A small image classifier, trained from scratch: depths [3, 3, 8, 3], 42238 training examples.
Rows from block 2 of a small image classifier, named by matrix and row number. Rows with one number belong to one channel. Each number is 128 + 24 x the weight over its row's rms, rounded and kept within 0 to 255. All counts start at 0. Numbers have three digits each.
After each channel's rows are labels from the 100 images, of 14976, where the channel reaches its highest value: "responds to" is what is common among them. Only what is clearly more common there than usual is listed. The data: capsule endoscopy frames (Kvasir-Capsule).
# convs1: grouped (8 groups) 3x3 conv (model.blocks.2.convs.1.weight, 96x12x3x3, each kernel summed), inputs within the group 0-11
# convs2: expand pointwise conv (model.blocks.2.convs.2.weight, 192x96x1x1, transposed), outputs 0-95

convs1.31:154100139134133173109131130110160089
convs2.31:095124111150143096108155141116150141088144122105151117137158165127126148134089111132121130110154058137109146182154122123143127065111072117120122110109138109165151139168071105166128075136132175133113131152143114106073118147154162170151130146151096131128144091102104104128118139109103140132
responds to: finding: lymphangiectasia

convs1.75:125087102120150148118119134098078134
convs2.75:109123112169120110134145167138141109110177120167140149121120137133127082145111133136091151158131126108127155151092123118159138127136124075142145190125117111133135129190161102117116131089145195134173141125120124120142131138103103132155099132115100159115104130121145119116107164118109120098
responds to: finding: angiectasia

convs1.88:169123180130092128104117131116112122
convs2.88:120121130134101114104125114130160124142148107135125167140094192134136109170125125115110126124141135118148140143147129124140143169127155131167130162121120159120151134094147138103107117175129092133135178169170117121108086141142094100132107133088111102119155098113104118153075151179107071119
responds to: finding: ileocecal valve; finding: reduced mucosal view

convs1.89:090135127159159150161106152148150123
convs2.89:127124098108108077194123135129114147161097137095108171126124095153181102137143129106130146126106087152151081172157157155116129083087116143146144116140159135117161076129118153129122100161104089108113124141164136149146109135148124121144135146173152106128121152105155117153071135134128098091
responds to: finding: lymphangiectasia

convs1.90:100127094158177154154114139128134122
convs2.90:123108102165096095153152120148119132133135180127122137106138161118130127141149168114144118136149136137109118176087126108099159123097114132171123100160137078113140156142112111093114117120151148138122095147129120161098131111121103076143124109112121145171117147173140126126148144130110113123
responds to: finding: ileocecal valve

convs1.25:146133137127127207122138131120136121
convs2.25:122115138152076129131131138107153140146135078158136109145139090122136119124113092108138075104115135101117121155125170142111150109111117112138124117129145096162105133174132158125132154080112135131169169123143113147087150116059109122136121159131137141118143151080130134156117106151136138094
responds to: finding: lymphangiectasia

convs1.19:154137134123169131183122095131140119
convs2.19:173085132113123144084118120167113129136148113119134151134134140127101171137113136085137124163125143146108120123117165133143120117082097136123146158126093145137118104132177141129075123191113125112131114139137105148075167108188131109090113122110135107154119160185105095143076109094100100123
responds to: finding: pylorus

convs1.76:120083130153142134110114139141074144
convs2.76:130130167128109123117111133108146147118107135107124124113098135100099099121131142183103160128151152152148143094145151182166170134125113168152094159104172116122172112158148147088114112047151147136129141139124147120130126116134101115105118172092127102132158144151132155131087142114171115151
responds to: finding: reduced mucosal view; finding: ileocecal valve; finding: foreign body

convs1.48:191116095156112120131132137131107120
convs2.48:159165129144093127127152146093080108080098131090135116103145143141140101106120145090141120141130106127130107168153090107160111102118144121113096092158140122122106144119151108118098084128150138124120117168137097175139152178109128092172140118143103171154145121196140117161142109106141127124
responds to: finding: angiectasia

convs1.13:169129124116174113171123107144129117
convs2.13:148138103126119073130155169118124133185122149140137144157164124132152114130111130106146146170113140135108155108095129157125133158118149159127119119136120160111124141133168185105153128173136089141144093152145090116132118106150149172123081120154139152119120170134097109155120146145082138140
responds to: finding: pylorus

convs1.68:129106142107160116152129109095179132
convs2.68:100161180133129165151120140145165137163118123138119098159147116103143100100139102143109179174130120149113147109140124145124138105132106110119072140156096113117139153093104151109203096078132099131102109125168129120105122112127145122108110116087094170141111126128146164102119111145090111130
responds to: finding: angiectasia

convs1.93:099119084154170132162115143133131132
convs2.93:125144120129101086135094109162166124135118101107150138099146171131161116124126133152163120119099115129093129168119146128151137099064140110122096157146119117145109130118163115145122110105103126110134157166108135124148135132099142144135150134112107158181133136130109127101119111157147121119
responds to: finding: lymphangiectasia

convs1.80:119119112158161156109115135157083146
convs2.80:128140169091132116098086131114142128135119146159071161097127123155123108113158126146098122113137203113130153129134153136133135116167145100120126114130145115134127132099113155135159084153152170140159176141150157118122125117087089102101083173136127116177161108103151148119109158151134100114
responds to: finding: reduced mucosal view

convs1.91:175137143117073129100119119113140130
convs2.91:121140098145124146128123134126160136148106105141144126146165126107088111120127111162157203099128125108127132128152105156101194152137187150153121145113137133133143108165119085142109134075106080195143155127125148136161120136175121157157172089135134110116102138138122122145110126111176111115
responds to: finding: ileocecal valve; finding: reduced mucosal view

convs1.40:132131139107132136120140080072149111
convs2.40:102151144128116141108136151132131125082139137083113144126194116127129128092077129169141111158097134098131117073130092135161151112135094157135097104119121110138115116080124151131131088137106105153148139156139128134119129150148142110089130092113094145105132153103123177146154175125167144134
responds to: finding: ileocecal valve

convs1.73:168160157117105119125121115137177134
convs2.73:134147138138050104135144160153159138189104129132116138118124147156143128150145122118162134121146115155126125155090117120140141120097116137135144129168108128162135144158135114126105128122136134145114112145126116125083122161156123153154129139139112135143162149122112141099170161136146116123
responds to: finding: ileocecal valve

convs1.39:139110099115090127124138187123135148
convs2.39:131127092158146181144094111162142152110124189132137140101127133121096139120120109128170135109138171123136127159124127129118115116071109147132158089147147159117143140135128121104111149147160103143111147152143121101144109128112111107133129097151105137112188092144172110113139138192115120142
responds to: finding: ileocecal valve

convs1.12:104157091119105163131124125158152099
convs2.12:118155110133106129179085144139084138148113122072095122135123136129109118122138123137089130105091140146136129108140143109096129142116091138159119133157098122152135143064118125136090124118112106148121107100125131096156106111164117068139141124119133112122106145081092147112145139169123119164
responds to: finding: ileocecal valve

convs1.94:097158128117101153075148131123109128
convs2.94:146130126119108090133127116102158123112145141136142123118087147117159123130122119130102156166132161079154109145131117136117143154146092108133140130132148080102096090119123104109142160099109116126075148158152150102122103111164133132106113108112135135120099107183143115134135104122133162117
responds to: finding: reduced mucosal view; finding: ileocecal valve

convs1.82:113105100148171176129112127148115133
convs2.82:120117129119113128128107138124170205143143135130136106116086149133157168096110109159125138156151128176100122125117128131167141115161100187107151124149141108123113181134148138166117141126122132163113173124157156109166158143130134127151133091137163075106131114136157121117105120115161140120
responds to: finding: reduced mucosal view

convs1.7:137132145121103132200133115124109120
convs2.7:126173141094121113110167099121125179106109080128104165170095192152141153133131129112121139184119132124101155127185141126111124108135119167140101074133139149135135137133122129131170104157104144114159086108112123121144131106155122161145096101137114121106160141118115123191143120152137119114
responds to: finding: foreign body

convs1.74:123082134135120123139082127124095164
convs2.74:115149129134118104119113113185133118146133163105121111100129110116124132092154134144137137121137121134148145128123071108161114163164117131152082128093171159148109098125148125127164082157118091115181127147086158120105132151111128104136165134118128128125135132145174103188124097132121109113
responds to: finding: ileocecal valve

convs1.83:129109124137123146135095153114065115
convs2.83:121137182145103120164138103111145133143142163123144112160126149133116154132144117124123175151142124153133140126099121160170114139088195126175143137176147111115146097182114104085136135119147147120092103125131141107112164143106137170165140152183121105155115136134126102171111107171150142168
responds to: finding: reduced mucosal view; finding: ileocecal valve

convs1.4:094142118166152146102099131098142105
convs2.4:113136122158149087177134106171160122166104159091095085119137144150128165128136146144138140143154146101110085149117111146157145106134134132138122155137108090144135100109117107177140138122176105122121149133094137124136092192149128143135103143134145167212119126114136136143139142143131137127
responds to: finding: foreign body

convs1.72:097122144107120114134183099103147134
convs2.72:140148071126119147140142102116130100125121124156140134143121156134131156118109123133127134112126137155109137174126093116138110137120107108151154116108130135105143110112117138105115150078099115140129124091185143114120110107134111060110100157148123111098151080122151108127140123149139149105
responds to: finding: ileocecal valve

convs1.34:097128135171122109127129135125131188
convs2.34:129135124075151078127098156124122134153096110132152095083118139076097127154144125145117114126153087127133161127167150144086131072080165094174141153106141148167152162139119125101119119085135110160139090128124128149126130109114129139126122122188179138100122143090136115114086104114140107144
responds to: finding: ileocecal valve

convs1.54:169089081148112135109128123120129112
convs2.54:086129126155115126124122135137122100145123131107142141126149136112095119087121130111114099135135131062122098105140093124093112142136126151127121096093119134153128154147102143146084140101102113155106085126201105174131178156129127133117101130165144121121122114145116115129103126091149113158
responds to: finding: angiectasia

convs1.78:115100076129167160126108131116118131
convs2.78:124128110093115171078136133143163151106148117125170096152109109113119085154106151140118164116101110114131137137152107122147155144115132166134120150109135087128161156164073095122112141090138115160117111144131131078171143115119117114131127142151134113104122128127116116079143150171166125160
responds to: finding: reduced mucosal view; finding: ileocecal valve

convs1.5:139106145139108115192128113132097122
convs2.5:143120116109150078100139099121099108114117152137095177134127103145183150146128144087142142142130082141150179131110151153118120127123125102168138137120118139106063075109133108124142138113126123073151121150134119148138123118121113137146141144123106124143164104163123105096133095128159143169
responds to: finding: ileocecal valve

convs1.52:187138114147139104100118128094127125
convs2.52:151177134129145130116097103109146103130103104157129147095125109125114116140144123111079149099122115142126128114181169159139120118099125150113131155133103105097139133133145197174134158110132169111139100128167115186101127097123121135097113116126044114106140155138136155150123129125181112111
responds to: finding: angiectasia

convs1.70:167116137183137140114112132100148113
convs2.70:126103169115158109121135124122117125097117122074146134112114132095093163100131111177137128131122167120144116110129156137171121103127132124127122140122135117120115124141127097167139158142147141079134093150152119124064130097146099145094137141087136121112131169151106120072145099136146106144
responds to: finding: lymphangiectasia