config.yaml
kernel_size: 3
stem: "deep"
merge_dims: true
weight_decay: 0.3
Rows from block 4 of a small image classifier, named by matrix and row number. Rows with one number belong to one channel. Each number is 128 + 24 x the weight over its row's rms, rounded and kept within 0 to 255. All counts start at 0. Numbers have three digits each.
Before each channel's rows are labels from the 100 images, of 14976, where the channel reaches its highest value: "peak at" is the part of the image that holds the peak; "colour at peak" is the nearest of a few named colours to the mean colour under the peak. Only what is clearly more common there than usual is listed. The data: capsule endoscopy frames (Kvasir-Capsule). In brackets: how many of the 100.
# convs1: grouped (8 groups) 3x3 conv (model.blocks.4.convs.1.weight, 168x21x3x3, each kernel summed), inputs within the group 0-20
# convs2: expand pointwise conv (model.blocks.4.convs.2.weight, 336x168x1x1, transposed), outputs 0-167

peak at: bottom left (42)
colour at peak: grey (26)
convs1.3:155103105138145114166137124116113192150117175143120117143136139
convs2.3:074125181152109109080137133122136151119119130102105158103145096098138117127162135123110168109192111163160150122092147113146185121122138181117151117102139111138119129101121101094125119135135135160108121113109128134158100111181134111094140163122121139180142150149147135153117094106129112138136124082100128081115123131138127138110159156149138146097139121130111142097105120140118184116130167090114118142065115135078116128126161138105141085112133128149078096134132114138107107130134147131125138104162137143125

peak at: top left (44)
colour at peak: orange (36)
convs1.59:193148104128133120146139128119122119166170100157108117149143142
convs2.59:160121138142190152159079103136163132159072129173134122104114085129150103091128142153151155124094087095097154119092134109165126082157109156122129159125107153128147112111157126128154128119136145143110110102137106102146173111078133101156179146110090109077137104146132113159132131117102177159127122153114133138136157147170128164128133129142168133102097096136118195125146155153113141130126079116127171118155133112170115162108085134110109142150145111072176093123145116128146116091144112172172163108106163100112

peak at: bottom left (51)
colour at peak: orange (35)
convs1.49:133105160117135189144136106136155165117106094113111120106136157
convs2.49:134114136134114142132133150126098153133142155126138123179110134098117127111166159095115136154157154221102122131108166153115106131070097151095128075112114156119114121112119126153111103112185170131142096104142135118125172120128182153195104115138117114143117166142125121117122113114124118100146111124138127133124151105139131111110145129098091113098158148113097112158150116138089140165120129156131135160138125155149117153129113151139143143141128139135125121120130140084129116136158119152145106156120118164121

peak at: top right (41)
colour at peak: pink (64)
convs1.65:107137079147138145117163111140160128090100113147094152117106149
convs2.65:145102103152127123104154192158154127156156187142101134143117175150144106135114132131111101113135133134119122109103118150135139157117160125141108156106162111128143100120065117144109149126107146156114127092134121126128096129121152126142121137121108130162123123158139084101148080109151158137147130141125071109120174115110125112123138142115091180128160145130109101120152118097117096103126113162130112095157138129108166088120140174118155175144089087139127126158118137085139131141127149134088125100145146133123

peak at: bottom left (73)
colour at peak: black (33)
convs1.71:121135143112092102197130097135110093137128112135118123091133146
convs2.71:107175129158117133180150157122159110167103094153113088107121115083149135151132126119115137109135127181102154082140157081098151110137157120118099119121117137144138102173094119098138133100112143159139136114134141114123130133155110151136148169126122124105131135111121117151099114127116130121104089152061120095135184068057118130130112105145101165167113109103084160134131156131169159089128127156139139152099110146122125125158112121155125106111093132135121151125109114115092170146127116104138106143105137105114

peak at: bottom left (46)
colour at peak: grey (40)
convs1.154:086102108097139148145143149112102155120149169093137118111158110
convs2.154:101135092093180146155119124137146127136109137143117142120188112099107135123109138127110094118145136075116118133096118111134128115130109148105106143110147099120169089098142184132100102143112116111169120153135109140122108097134146152187133114125159159127135068140138115158069136119136111110103053139103120122124078119150160158170100058113059132144108116134111150077135136111146101089128136106101151118140105118129130114082137077086129116140103124072152097125120130107113118151090135121135179113161117174125

peak at: bottom right (43); bottom left (27)
colour at peak: grey (30)
convs1.150:134176118143156116138120105179120140138153108167134092100143124
convs2.150:114090132138098125138160137182140125140130177162146122151154119121115084145105155134134124140125144128148136077127157131142125110150090139113104157139096130143150168118104120123111084131110155121129125116097093110122100124120092123144122191148136092107076108079143113177139147113130149151106123180152123076096139105139131158097163144134153118166128151062175130141106117126135128114140132138162122135142107135107117119079141050108112137143144163083164141145162118090176103118149075083103089116103131105125

peak at: top right (37); middle right (36)
colour at peak: orange (74)
convs1.138:123083175105130103142119144148131149149092111113146136173129153
convs2.138:108159180126115108131135129133108109146097127160105126155128135143125117139165126151145130177158103165148106127163142128157139166085147135101141105138091174139133135116187154169166124127170102108128130103137159107072115135169119112097116129177152144123162097115152113130143127101134146112132171153137140139108120156117152120100150145143052106116130134161136109088139142111098138149094118069099104129161153117154099127116138131145146155138148126091189116133099129138143106150100127138131097134121108150126

peak at: top left (39)
colour at peak: orange (34)
convs1.47:094152126102156136153100130194105132144139136124147114160104132
convs2.47:133120148100136108137091134168126146183101103096078071151136155104126154111128129143197129152195123116104121126122110159118118128076146110106160099121165118145124143108120136112153151134169141114085123110130165168171133141142118148151103122091095171117150127111122103103133111115130121098140159144120117169133127116142128081136142120128151138170127133121133129098123153101143150119106134155117102088097127141121092109121151140173131175110113146143143143094113159168164117125163192154164134109114136112132

peak at: bottom right (38)
colour at peak: pink (31)
convs1.85:163147118073114120147165140133147111145166139140141141106169136
convs2.85:142093124151086105148100133151124110138116116133134171129159130077084091146137155118119077144131129100129089119130068094164132129125151164146141123188144174117154127126140107160102114161132160118127122133113167126135083172155144116118166098146164117098130132133114119109146100122138126170102135171157149178095139118124136098123116070104131105171097130130123112145113151153112111151168151100134138200108150194092108146115138068063128124164151129138134126099123143091111129122106122104125136167135103120164

peak at: bottom left (72)
colour at peak: black (54)
convs1.78:130156104148113103209123116139133155117139115105127147106120135
convs2.78:135164131101113090148156123128144131140116146146104121107112117078143184121122067120134138129122107174128100142139128123132119131131113167109135096076132151111117134128099125131160133119114119141125137124110117105125089112127107154137124192104124104138109143067137076131117087136162152159112137132097084177114153096121129156136134151142102113134115120121094090147111126120103097152111134139136124128133094109141089139123158182156158117125143118128131114136141157150089131114154091120091113158153150094118

peak at: bottom right (40)
colour at peak: grey (55); pink (25)
convs1.164:080120169149121100148155130126146119097140147126161163115100151
convs2.164:133110139196104142123084147135130109152142114112143117132095136096104173145150138148103169138150119128115130160143117135140170156108143089133123138136113096143176144128150081100089077092168159169142171123140139166122165110119147105160103114127098178117149148147150111096148127166110143158138181173116125109106135141164145105080126168115155102137097141156117094151125174125157129150129148105127111102163120123114134163109138149138177114101104135110120115104149143151149106138135129126121138134153104136155

peak at: top left (31)
colour at peak: orange (32)
convs1.40:126128133160130130110117125178199131112125091110124152150128121
convs2.40:134103115145112096137117105109123109145124152109148165141132125116109150098093122139108092115122142136109124152146119133129141102121131119116146159193134105124116106122131157119098114106128109123115107099098154124138136106121099140132135142145130137141153099102168126112132125109084156150174097119088134085134158143153106131088108113145136104111105156128081154136130088114118112094149141095142098125113143090139214155154096144113175170122106154158103117132109119157101172149103178130146122124101123130115

peak at: middle right (34)
colour at peak: orange (46)
convs1.74:130120097137135170105141126145118186153084106137122133094145139
convs2.74:141153165136092141094104120129187101084118158127140169116138125129126100131184183117145145170113162168104171143115117135105107088111118116166137152114124085122115133093083177148142113119149121111132096123153135121148131160101118145122138136129129148145133080116180147098139129140163092105105132078084108096136141121128143098130118133146142145132119152138103138142134133127122115099162120141133161155135102137128112143086191106151081149089103125154176132110154120147094109133112143146145119162110110115135

peak at: bottom left (63)
colour at peak: orange (33)
convs1.16:119137158111129108152121137150113175144169189154127134113141125
convs2.16:131139189098148084119146105126120116139108105150120133108118072120152111118112155155150119112138095188153117128132106117100180098124129109090105137123150101095110099109098137135142125135116142132137140150112134096135152112103125102129121149109098168148144137097125164102111146131104123168113143103066176139130109120124125140101122126155101093167099185152147125087148091153086173176134185141109151141106131122158127162108156129167148133108133162210116099125114128107125120150113173119138168142122131128097

peak at: bottom right (80)
colour at peak: pink (40); orange (31)
convs1.147:138134181187133116159133101111135114094135133113147156109113137
convs2.147:152120117108133113161108089094115136152176107140159134167134116101124153076136154139117174115130110163152105123198143194115130129146102174107114197135138094134134141129149114099145155107128154148137126124136152087108140127125120117163164135168152125081134128090126148117146117113128179145081132158092128121169122140125135123117136131143067112115160111120164090119131132123104148154123172151098133143128145132092129167136141094131103133139105152119155105154152166088171149128136125122123140152122123095105

peak at: middle left (28)
colour at peak: pink (25)
convs1.81:124138132152126141056163122145157114144141144158155120156118112
convs2.81:105155101134153084159139129139154132162120122159129103117121126102113083135108128121086156089126141129166137125130120116156158098136119117150125119128106154133148133149122138115121100101165142172110147155097112125125135133152151145162129141146134118133124119079115116154112119124157152175138159093099106138100131160107122100121140107142125101121115114109114145131126114155143130149120131134105136140124096159170125086093134087155080111125123099118111091094136138144123094127147092100132165138112130124146

peak at: bottom centre (33); bottom left (28)
colour at peak: orange (44)
convs1.46:122165118088111162119141124192122110127162136097136121132149121
convs2.46:179170116133127132157099150112155134101130141120147091171111101131135147121127123127120117131092123099136098148118124161120145128156147096190142110096146141145140132134148114115130128141146149144115172119097188137166106101096154140155189105139104093112154142141184118139118123135143123115126114093115100127078147150121120136126157125119160160182122144146115152144123146126158104076135131149098162127140096148118123131146147200150126151166094115163133105124137113109143135160135148108127148099149178129087

peak at: bottom left (60)
colour at peak: grey (48)
convs1.163:147139110164064134107105135086160129123099136141144142131108114
convs2.163:093135122116182126105127156137152121133117135150110131089111138118129183129115076099150139121113086145104129110134107127106165107112105125097157134128113152173162122146119136176114137132153148143074154160146149140128102168134129076151129115142146189139132108092145112149142141154115122116134114142099116089123133095149157156126126133139131145135123132151138117135148140132134151148133142123111158107120106095151155137128095143152126106111139156088135127145154139142120152082147112144134085106115113178095

peak at: top right (70)
colour at peak: pink (35); grey (28)
convs1.156:092124155168118134129090117101105157131119109108125160151163160
convs2.156:126177132143114109061149138128181111137156162154119151091141121115138174146141081136156125107122146138118098133128109095130185114138125172143118117138118129152144154121161122134130146146156084114142131138097151086130137133130137134158127139164146127115154111062115100101125137126159053155132114148161142130127126123097135162104088143132149143178126123111088147127135087136113133087105155137118140137140109140145164128136097163180146136132092179110161135126123110144146131146146112145108157110125061142133

peak at: bottom left (72)
colour at peak: grey (26)
convs1.76:116085121166134122132114116163076137145135121141139154092162109
convs2.76:130139171137136157128131096127117135145108144160133137092108111183164142132097161122116157103133130149132097136136124152104119086135087165101146099072137116118107147150090145091102150155166143090146148135135123132115120108114131112132141132123124122166103096125104125070157117135098145146152126109115118165146139133157096145134141119143168129109104129132119131131096148113146123107090127092140138191118100133131111157127141070132104130123181121108113119084121131103117136146121129149153134102128117070117

peak at: bottom right (57); bottom left (29)
colour at peak: pink (57)
convs1.21:109129137149109153164131128136097128126138100197110127168141115
convs2.21:141092150145105157166137102098155138110096153099144129104134115119140154138116142137121128162116142095122083163138098171134129184083102136122114119177096123134189144118176129151163124152132149110139133125159139117133148159123113133156149104152131194169110122145114110125103073141105160135141181142138105152109092094112129125129131147156075116175162138160154177116099127161091111150121164146118128112193105107127128157171141109131112140140124125163093157115145130140133152092140115142115062146146091121105