A small image classifier, trained from scratch.
Model: 10.4M parameters, activation relu, depths [3, 3, 8, 3].
Training: soap at rate 0.0043, 5600 steps, batches of 48, held-out accuracy 98%.
Data: trained on capsule endoscopy frames (Kvasir-Capsule), 42238 training examples, 6.4 epochs.
Rows from block 2 of a small image classifier, named by matrix and row number. Rows with one number belong to one channel. Each number is 500 + 50 x the weight over its row's rms, rounded and kept within 0 to 999. All counts start at 0. Numbers have three digits each. After the name is the row's rms in percent of the matrix's.
After each channel's rows are labels from the 100 images, of 14976, where the channel reaches its highest value: "strongest on" is what is common among them. Only what is clearly more common there than usual is listed. The data: capsule endoscopy frames (Kvasir-Capsule).
# convs1: grouped (8 groups) 3x3 conv (model.blocks.2.convs.1.weight, 96x12x3x3, each kernel summed), inputs within the group 0-11
# convs2: expand pointwise conv (model.blocks.2.convs.2.weight, 192x96x1x1, transposed), outputs 0-95

convs1.26 164:472506517466491415495481479483492639
convs2.26 106:542505547496472434448505537533525446531434583502578443445532601534439518530453474575518473541504407490541514453432580537440510537407533541450444565492482503438535440501479576460492502457506480543416491614497441481457484498610450463594485456440400532432473504531480533483580497465529505559
strongest on: finding: ileocecal valve; finding: reduced mucosal view

convs1.24 130:465494518481521398484513495508516628
convs2.24 090:438517465451500435411508612403417562556498572493573487570444456497485522515522434416437539554464474486588507557469507482356556474441426460511485522539482503433407540562564386471504569450456521584487520497482481524432487528485500498440442492531470610542441498498493389441530472533511511453
strongest on: finding: ileocecal valve

convs1.85 072:530536529508398487424587479468463499
convs2.85 095:478554517588505586513497516459464524572516538604578546483456418493402555485600478531489528454493472533499545488485451544424526556631573497476495483539523480511424504569552577581590474476538474621556539519537462492500553602506392422576520530534474448543512534452468540509497553528481568543
strongest on: finding: ileocecal valve; finding: reduced mucosal view

convs1.67 155:507451529416550456502541477471605466
convs2.67 100:474591505518476522483432425487410533520420488455536496512473559483459448425562436574437474492544433562517503535576481525544437531579501539465515402489589496451470537430517457509458503444564573499504484569459499475513511548588552598494503438500540541564518499482546491463406537518547476590
strongest on: finding: pylorus

convs1.95 190:547484628491417526449523486489501487
convs2.95 107:434487457480474464475518464613456457465516511563503580527605544493589536530546420527523512574376465527501581542501556511529500514431509515419448565512527542500468535482494440490453455605521458474477551483475492470477456486490424495473510424475499507549427451470398456416500476502492474460
strongest on: finding: ileocecal valve; finding: reduced mucosal view

convs1.45 063:480507538568459499473429593562491559
convs2.45 085:499479446472480469604562536486556445489427492519553548440416559471536508443508484512467454454535496496528488548506612496491518487435621546546613572561542597464476610588378418547541513452489466479514545540360462425515393387457481422520605425452530514539479512529450564468507482516404480515
strongest on: finding: ileocecal valve

convs1.92 146:565471605461402521474507474498474492
convs2.92 097:494436586589488476492425469513539571509535535455486466454474541513514455527535547545491570483426400509461493495527429515446578547472516446519450491459445412392427537492459413484480565595442516568507497599379547437519553531488534510497552568354496474493501476420486492490488550500529496550
strongest on: finding: ileocecal valve; finding: reduced mucosal view

convs1.22 049:504538442439450599461518455524558464
convs2.22 097:470562593467539466472560458518436518492531500492481467491469501565526497563502470568459539416455499477362482461488521513530492522550416463484564491496418516392421492520463518484527497509537516454512492524476527507469512538453486472541559532486468555458421473432437448510561593511432469544
strongest on: finding: pylorus

convs1.14 085:481555490454603464594480452489475490
convs2.14 114:505491495550467410435529489492411557507534539486535447521579586481416529531500528499497523477541547522530498542508544541523488507407485515496582535435470539458433454618571486518537568500449567537566511488495484534612484491476446521565551551480449540501592538555504441392533505453507451505
strongest on: finding: pylorus

convs1.28 111:419485509615496434503519551478494546
convs2.28 100:534473513481444475452453487479458478564550498576420391400537562499541478536535548520405484456423544459543498475532526461546433510480534382515571475509509404448471526510466403445573455499503440499554497520540585488498472521403472496475447448576608478424410560537607523472533501446538560449
strongest on: finding: ileocecal valve; finding: angiectasia

convs1.6 148:523596454531602499488517539459554499
convs2.6 118:547572505539384493553495538525538583496478402490537454569517545599506465540560508527567520476509571576471464516541536426497571503410439588528528410509572511571561439516503470490523521584565525547479495609488455572447498567501439526428449505489498558529455607518402472529554511522411524445
strongest on: finding: pylorus; finding: lymphangiectasia

convs1.33 103:417524486521471407504499506523510608
convs2.33 090:496481483407425493479462476533480407517484537467627507509502530519462503493442500487555494597437573494569498529465440578448473535452585602514499489509509531519528473472467535552485517600557447520532574489391489522524472435483474491519495553521493603473516473541495551546601433499528499528
strongest on: finding: ileocecal valve

convs1.77 048:437382450484554500542516542511469538
convs2.77 106:474540574500539549522466496457471479556498398481495454524489467560471428529493621560474532511512610559449495528586456521486509529530579481461505561459484576459491483531414526457496509498477530483479395483592443460524484507545454498509544440545485475477509538389468487607593463507501425495
strongest on: finding: ileocecal valve; finding: foreign body

convs1.64 153:515559458497503557503527531579413576
convs2.64 103:577504526500439472527525492507452492487455573489544500500493497547448538566539517483450507579555427458535503532534438596507511575587539465535514491528563624468475522597517495427430468427446443573410501506427460546428476493567478507500498428542503527494502482541500528575548574454504446452
strongest on: finding: ileocecal valve

convs1.44 110:492526529444508475532542410392489454
convs2.44 109:515573602558510504515532509463511518551506516452434524500547516509460497545479445562589548410475499436544445514467465481522526487525524428493559400488482558474512379413570527466461536566485416666515427555533519493542455545550454477535521463519476489510445584517519539451520523530445531587
strongest on: finding: ileocecal valve

convs1.57 080:419503399582493487475546540532493525
convs2.57 107:490478505577477385573480518463566589460441498463399490463476541467619531468533543474477456492434435541507498438484506427525481558456544564486530484567415416395511451510544528448650446391516456524574482529427506460516506379419563521468425482455494471407519540522538562511508544519532560436
strongest on: finding: pylorus

convs1.81 065:524588552428468518513554472481587528
convs2.81 093:494465497522464481492518490495498463559490548587487467404467536501547441546458452489534539565516431457434461469488465562459568465460552573546490480502499527478481529551492496496559568520463540401489584623493526514408501538472528487550476565364539479558481554497461516605544490530443527540
strongest on: finding: ileocecal valve

convs1.37 055:510432505536461504501430588555553563
convs2.37 107:481455490544592489562564455543553557487561471485487446524499433532509391539514557507487529442508531434499551533435462503492527498568433458488504496475495431440496507561573503490476513428520434598411498473475483531425504467471555475506496379411500579448495564465349425458457532510523502475
strongest on: finding: ileocecal valve

convs1.32 124:415468507504512417544516504506507611
convs2.32 101:438529484548527539469536520515527451517472511584541536435501426478523534525530470623513602488567404502419515439564487529450501454488523490508547544500550523567394554516536514539612485531548565508464550484545422470503534489472468531397543472540394590487552465562504487503529478546495552523
strongest on: finding: ileocecal valve

convs1.43 117:498516502412515532509506410410562476
convs2.43 099:515461533395411394472526494489542553456542491400499514502535501481494409482465464486539501507594467442528511508528622487462540596540518428529439442485463466487480551639517486398418379432403530498541511528467574433534551480531558570411457481482507373550450461388503497518504519478440525445
strongest on: finding: ileocecal valve

convs1.69 122:568530455620478514471463499428499491
convs2.69 096:485501536512540468407388448463528544571573540503498423488487501562547563517503478483512466453530524531546511508480585572438497455443538419428495553449487450532415568451540450524464449400487558439471429557631462501469398488516464501457420478465532518464478557446470457547553439469466445503
strongest on: finding: lymphangiectasia

convs1.35 104:400515502535484441521467461600483461
convs2.35 103:521404444465517487518470514539483468529473549491412546532589453447571493519432510520432487517504548522462510534475509517495537538480497523449505536588473415483524430463516490503537546578442541632581509440512554422539459413501506502432471510496520551523485411487445452427554543515531609425
strongest on: finding: ileocecal valve

convs1.87 086:600478570440415480477502495488446506
convs2.87 112:458558484470470521455614474545579456487505464420520528570498429542482576575440412536510519563550467475466452426500532506488597611433544491501423520475524556534545483460524351570484405456564434411451485540585446411496507569529571591468503507491589496444516461473592561543565487505524518526
strongest on: finding: ileocecal valve; finding: reduced mucosal view

convs1.65 066:508490463413487486513463520580405554
convs2.65 100:527442438528510506489502521519613475466516529491480475568502543518520543397526568487514456481479480522519442522482534432511517492466533412496438470516500363545466487507530508406464497486373498431410525551436441500522458404535506520543545607465542508615513578515494551478461546488536494506
strongest on: finding: ileocecal valve

convs1.21 065:519500504465438507506594418522413471
convs2.21 098:510514540527513515482438429556491565525601491519483616568558467472507447583465542517497536519544471473567554424463438526540493525679534436494536434545517462595607530543424602498482586493486532553518569490429484523488495443479561511534501428485531487568454548451521624598650531538421588509
strongest on: finding: ileocecal valve

convs1.27 076:593489523493497608492466536476480425
convs2.27 094:503546349534547458546476470508550557423451502486526497486440521502516437492565513399502483495434454536490481551487474462497411471528482598438490470567549593518444484545441508581510584501473523522392534550537584487450450538523600501521436506446501536422458415502464515387529527593521512530
strongest on: finding: lymphangiectasia

convs1.58 115:452471396490469555504569485535567465
convs2.58 102:486439494530592531439453443495454492468515482506484470575559510566442395478478500460498446463470561471554506471481531624526578537639487468476548494536563491493467517501540585539444460451501537513471495492415541545521458572543506465424557440551481503560485478506540500537425443436556500445
strongest on: finding: pylorus

convs1.86 045:489474525532596590557476537556463476
convs2.86 091:454549453461541467476444447471522450619507527483532520413551562483539574518438566567485509589489517486469510525520527462435544511514514603528563516517496497509529440513504498592513468613532387404443459539540492474564511468470602458417565359504473517577468578514486520499499542500422531467
strongest on: finding: ileocecal valve

convs1.29 130:425490493625494413498504492496521523
convs2.29 093:507653520527479502431553442456487454448444471440494419491528410500467471437517551426517529466567452489481468448446441459541534533457507495459533443498504519505525455545545559473493524592504489432494536520599474584478478430522417519544464518502513524368539422587531582486607554469486447596
strongest on: finding: ileocecal valve

convs1.84 072:537593495519403548455534484528448530
convs2.84 108:522536561540500530538542545450482425525439501506545641543463456527461545534591488555502514492475589516524430454451510544484499538495477463486517568618469512572551555464481538524531560526570546517465526553452601521503522463464505502595509494473494536481530489483543505515445518521458460470
strongest on: finding: ileocecal valve

convs1.42 035:516448421542561471488536488439571435
convs2.42 096:479484508497543493565625527531569487517490512497506463383399613511534548481469471553503482550479435552486470535449677480524528509574524465573517587527500461525424418507456528489475543517472581464506529505500486523504545551534520476454326525490541473493529490503544582625401466541510468559
strongest on: finding: ileocecal valve

convs1.11 161:496492535503420513644499481506476520
convs2.11 095:455455408531551523388553555463457565498498415583494540545449449538539560542510567543500477538583577511504504392523495460478550450504441593540513555406523550444538457456439521549427455522456559529553567453471447498409559382454479434494499469527541507481535547511458606498500425471416443506
strongest on: finding: ileocecal valve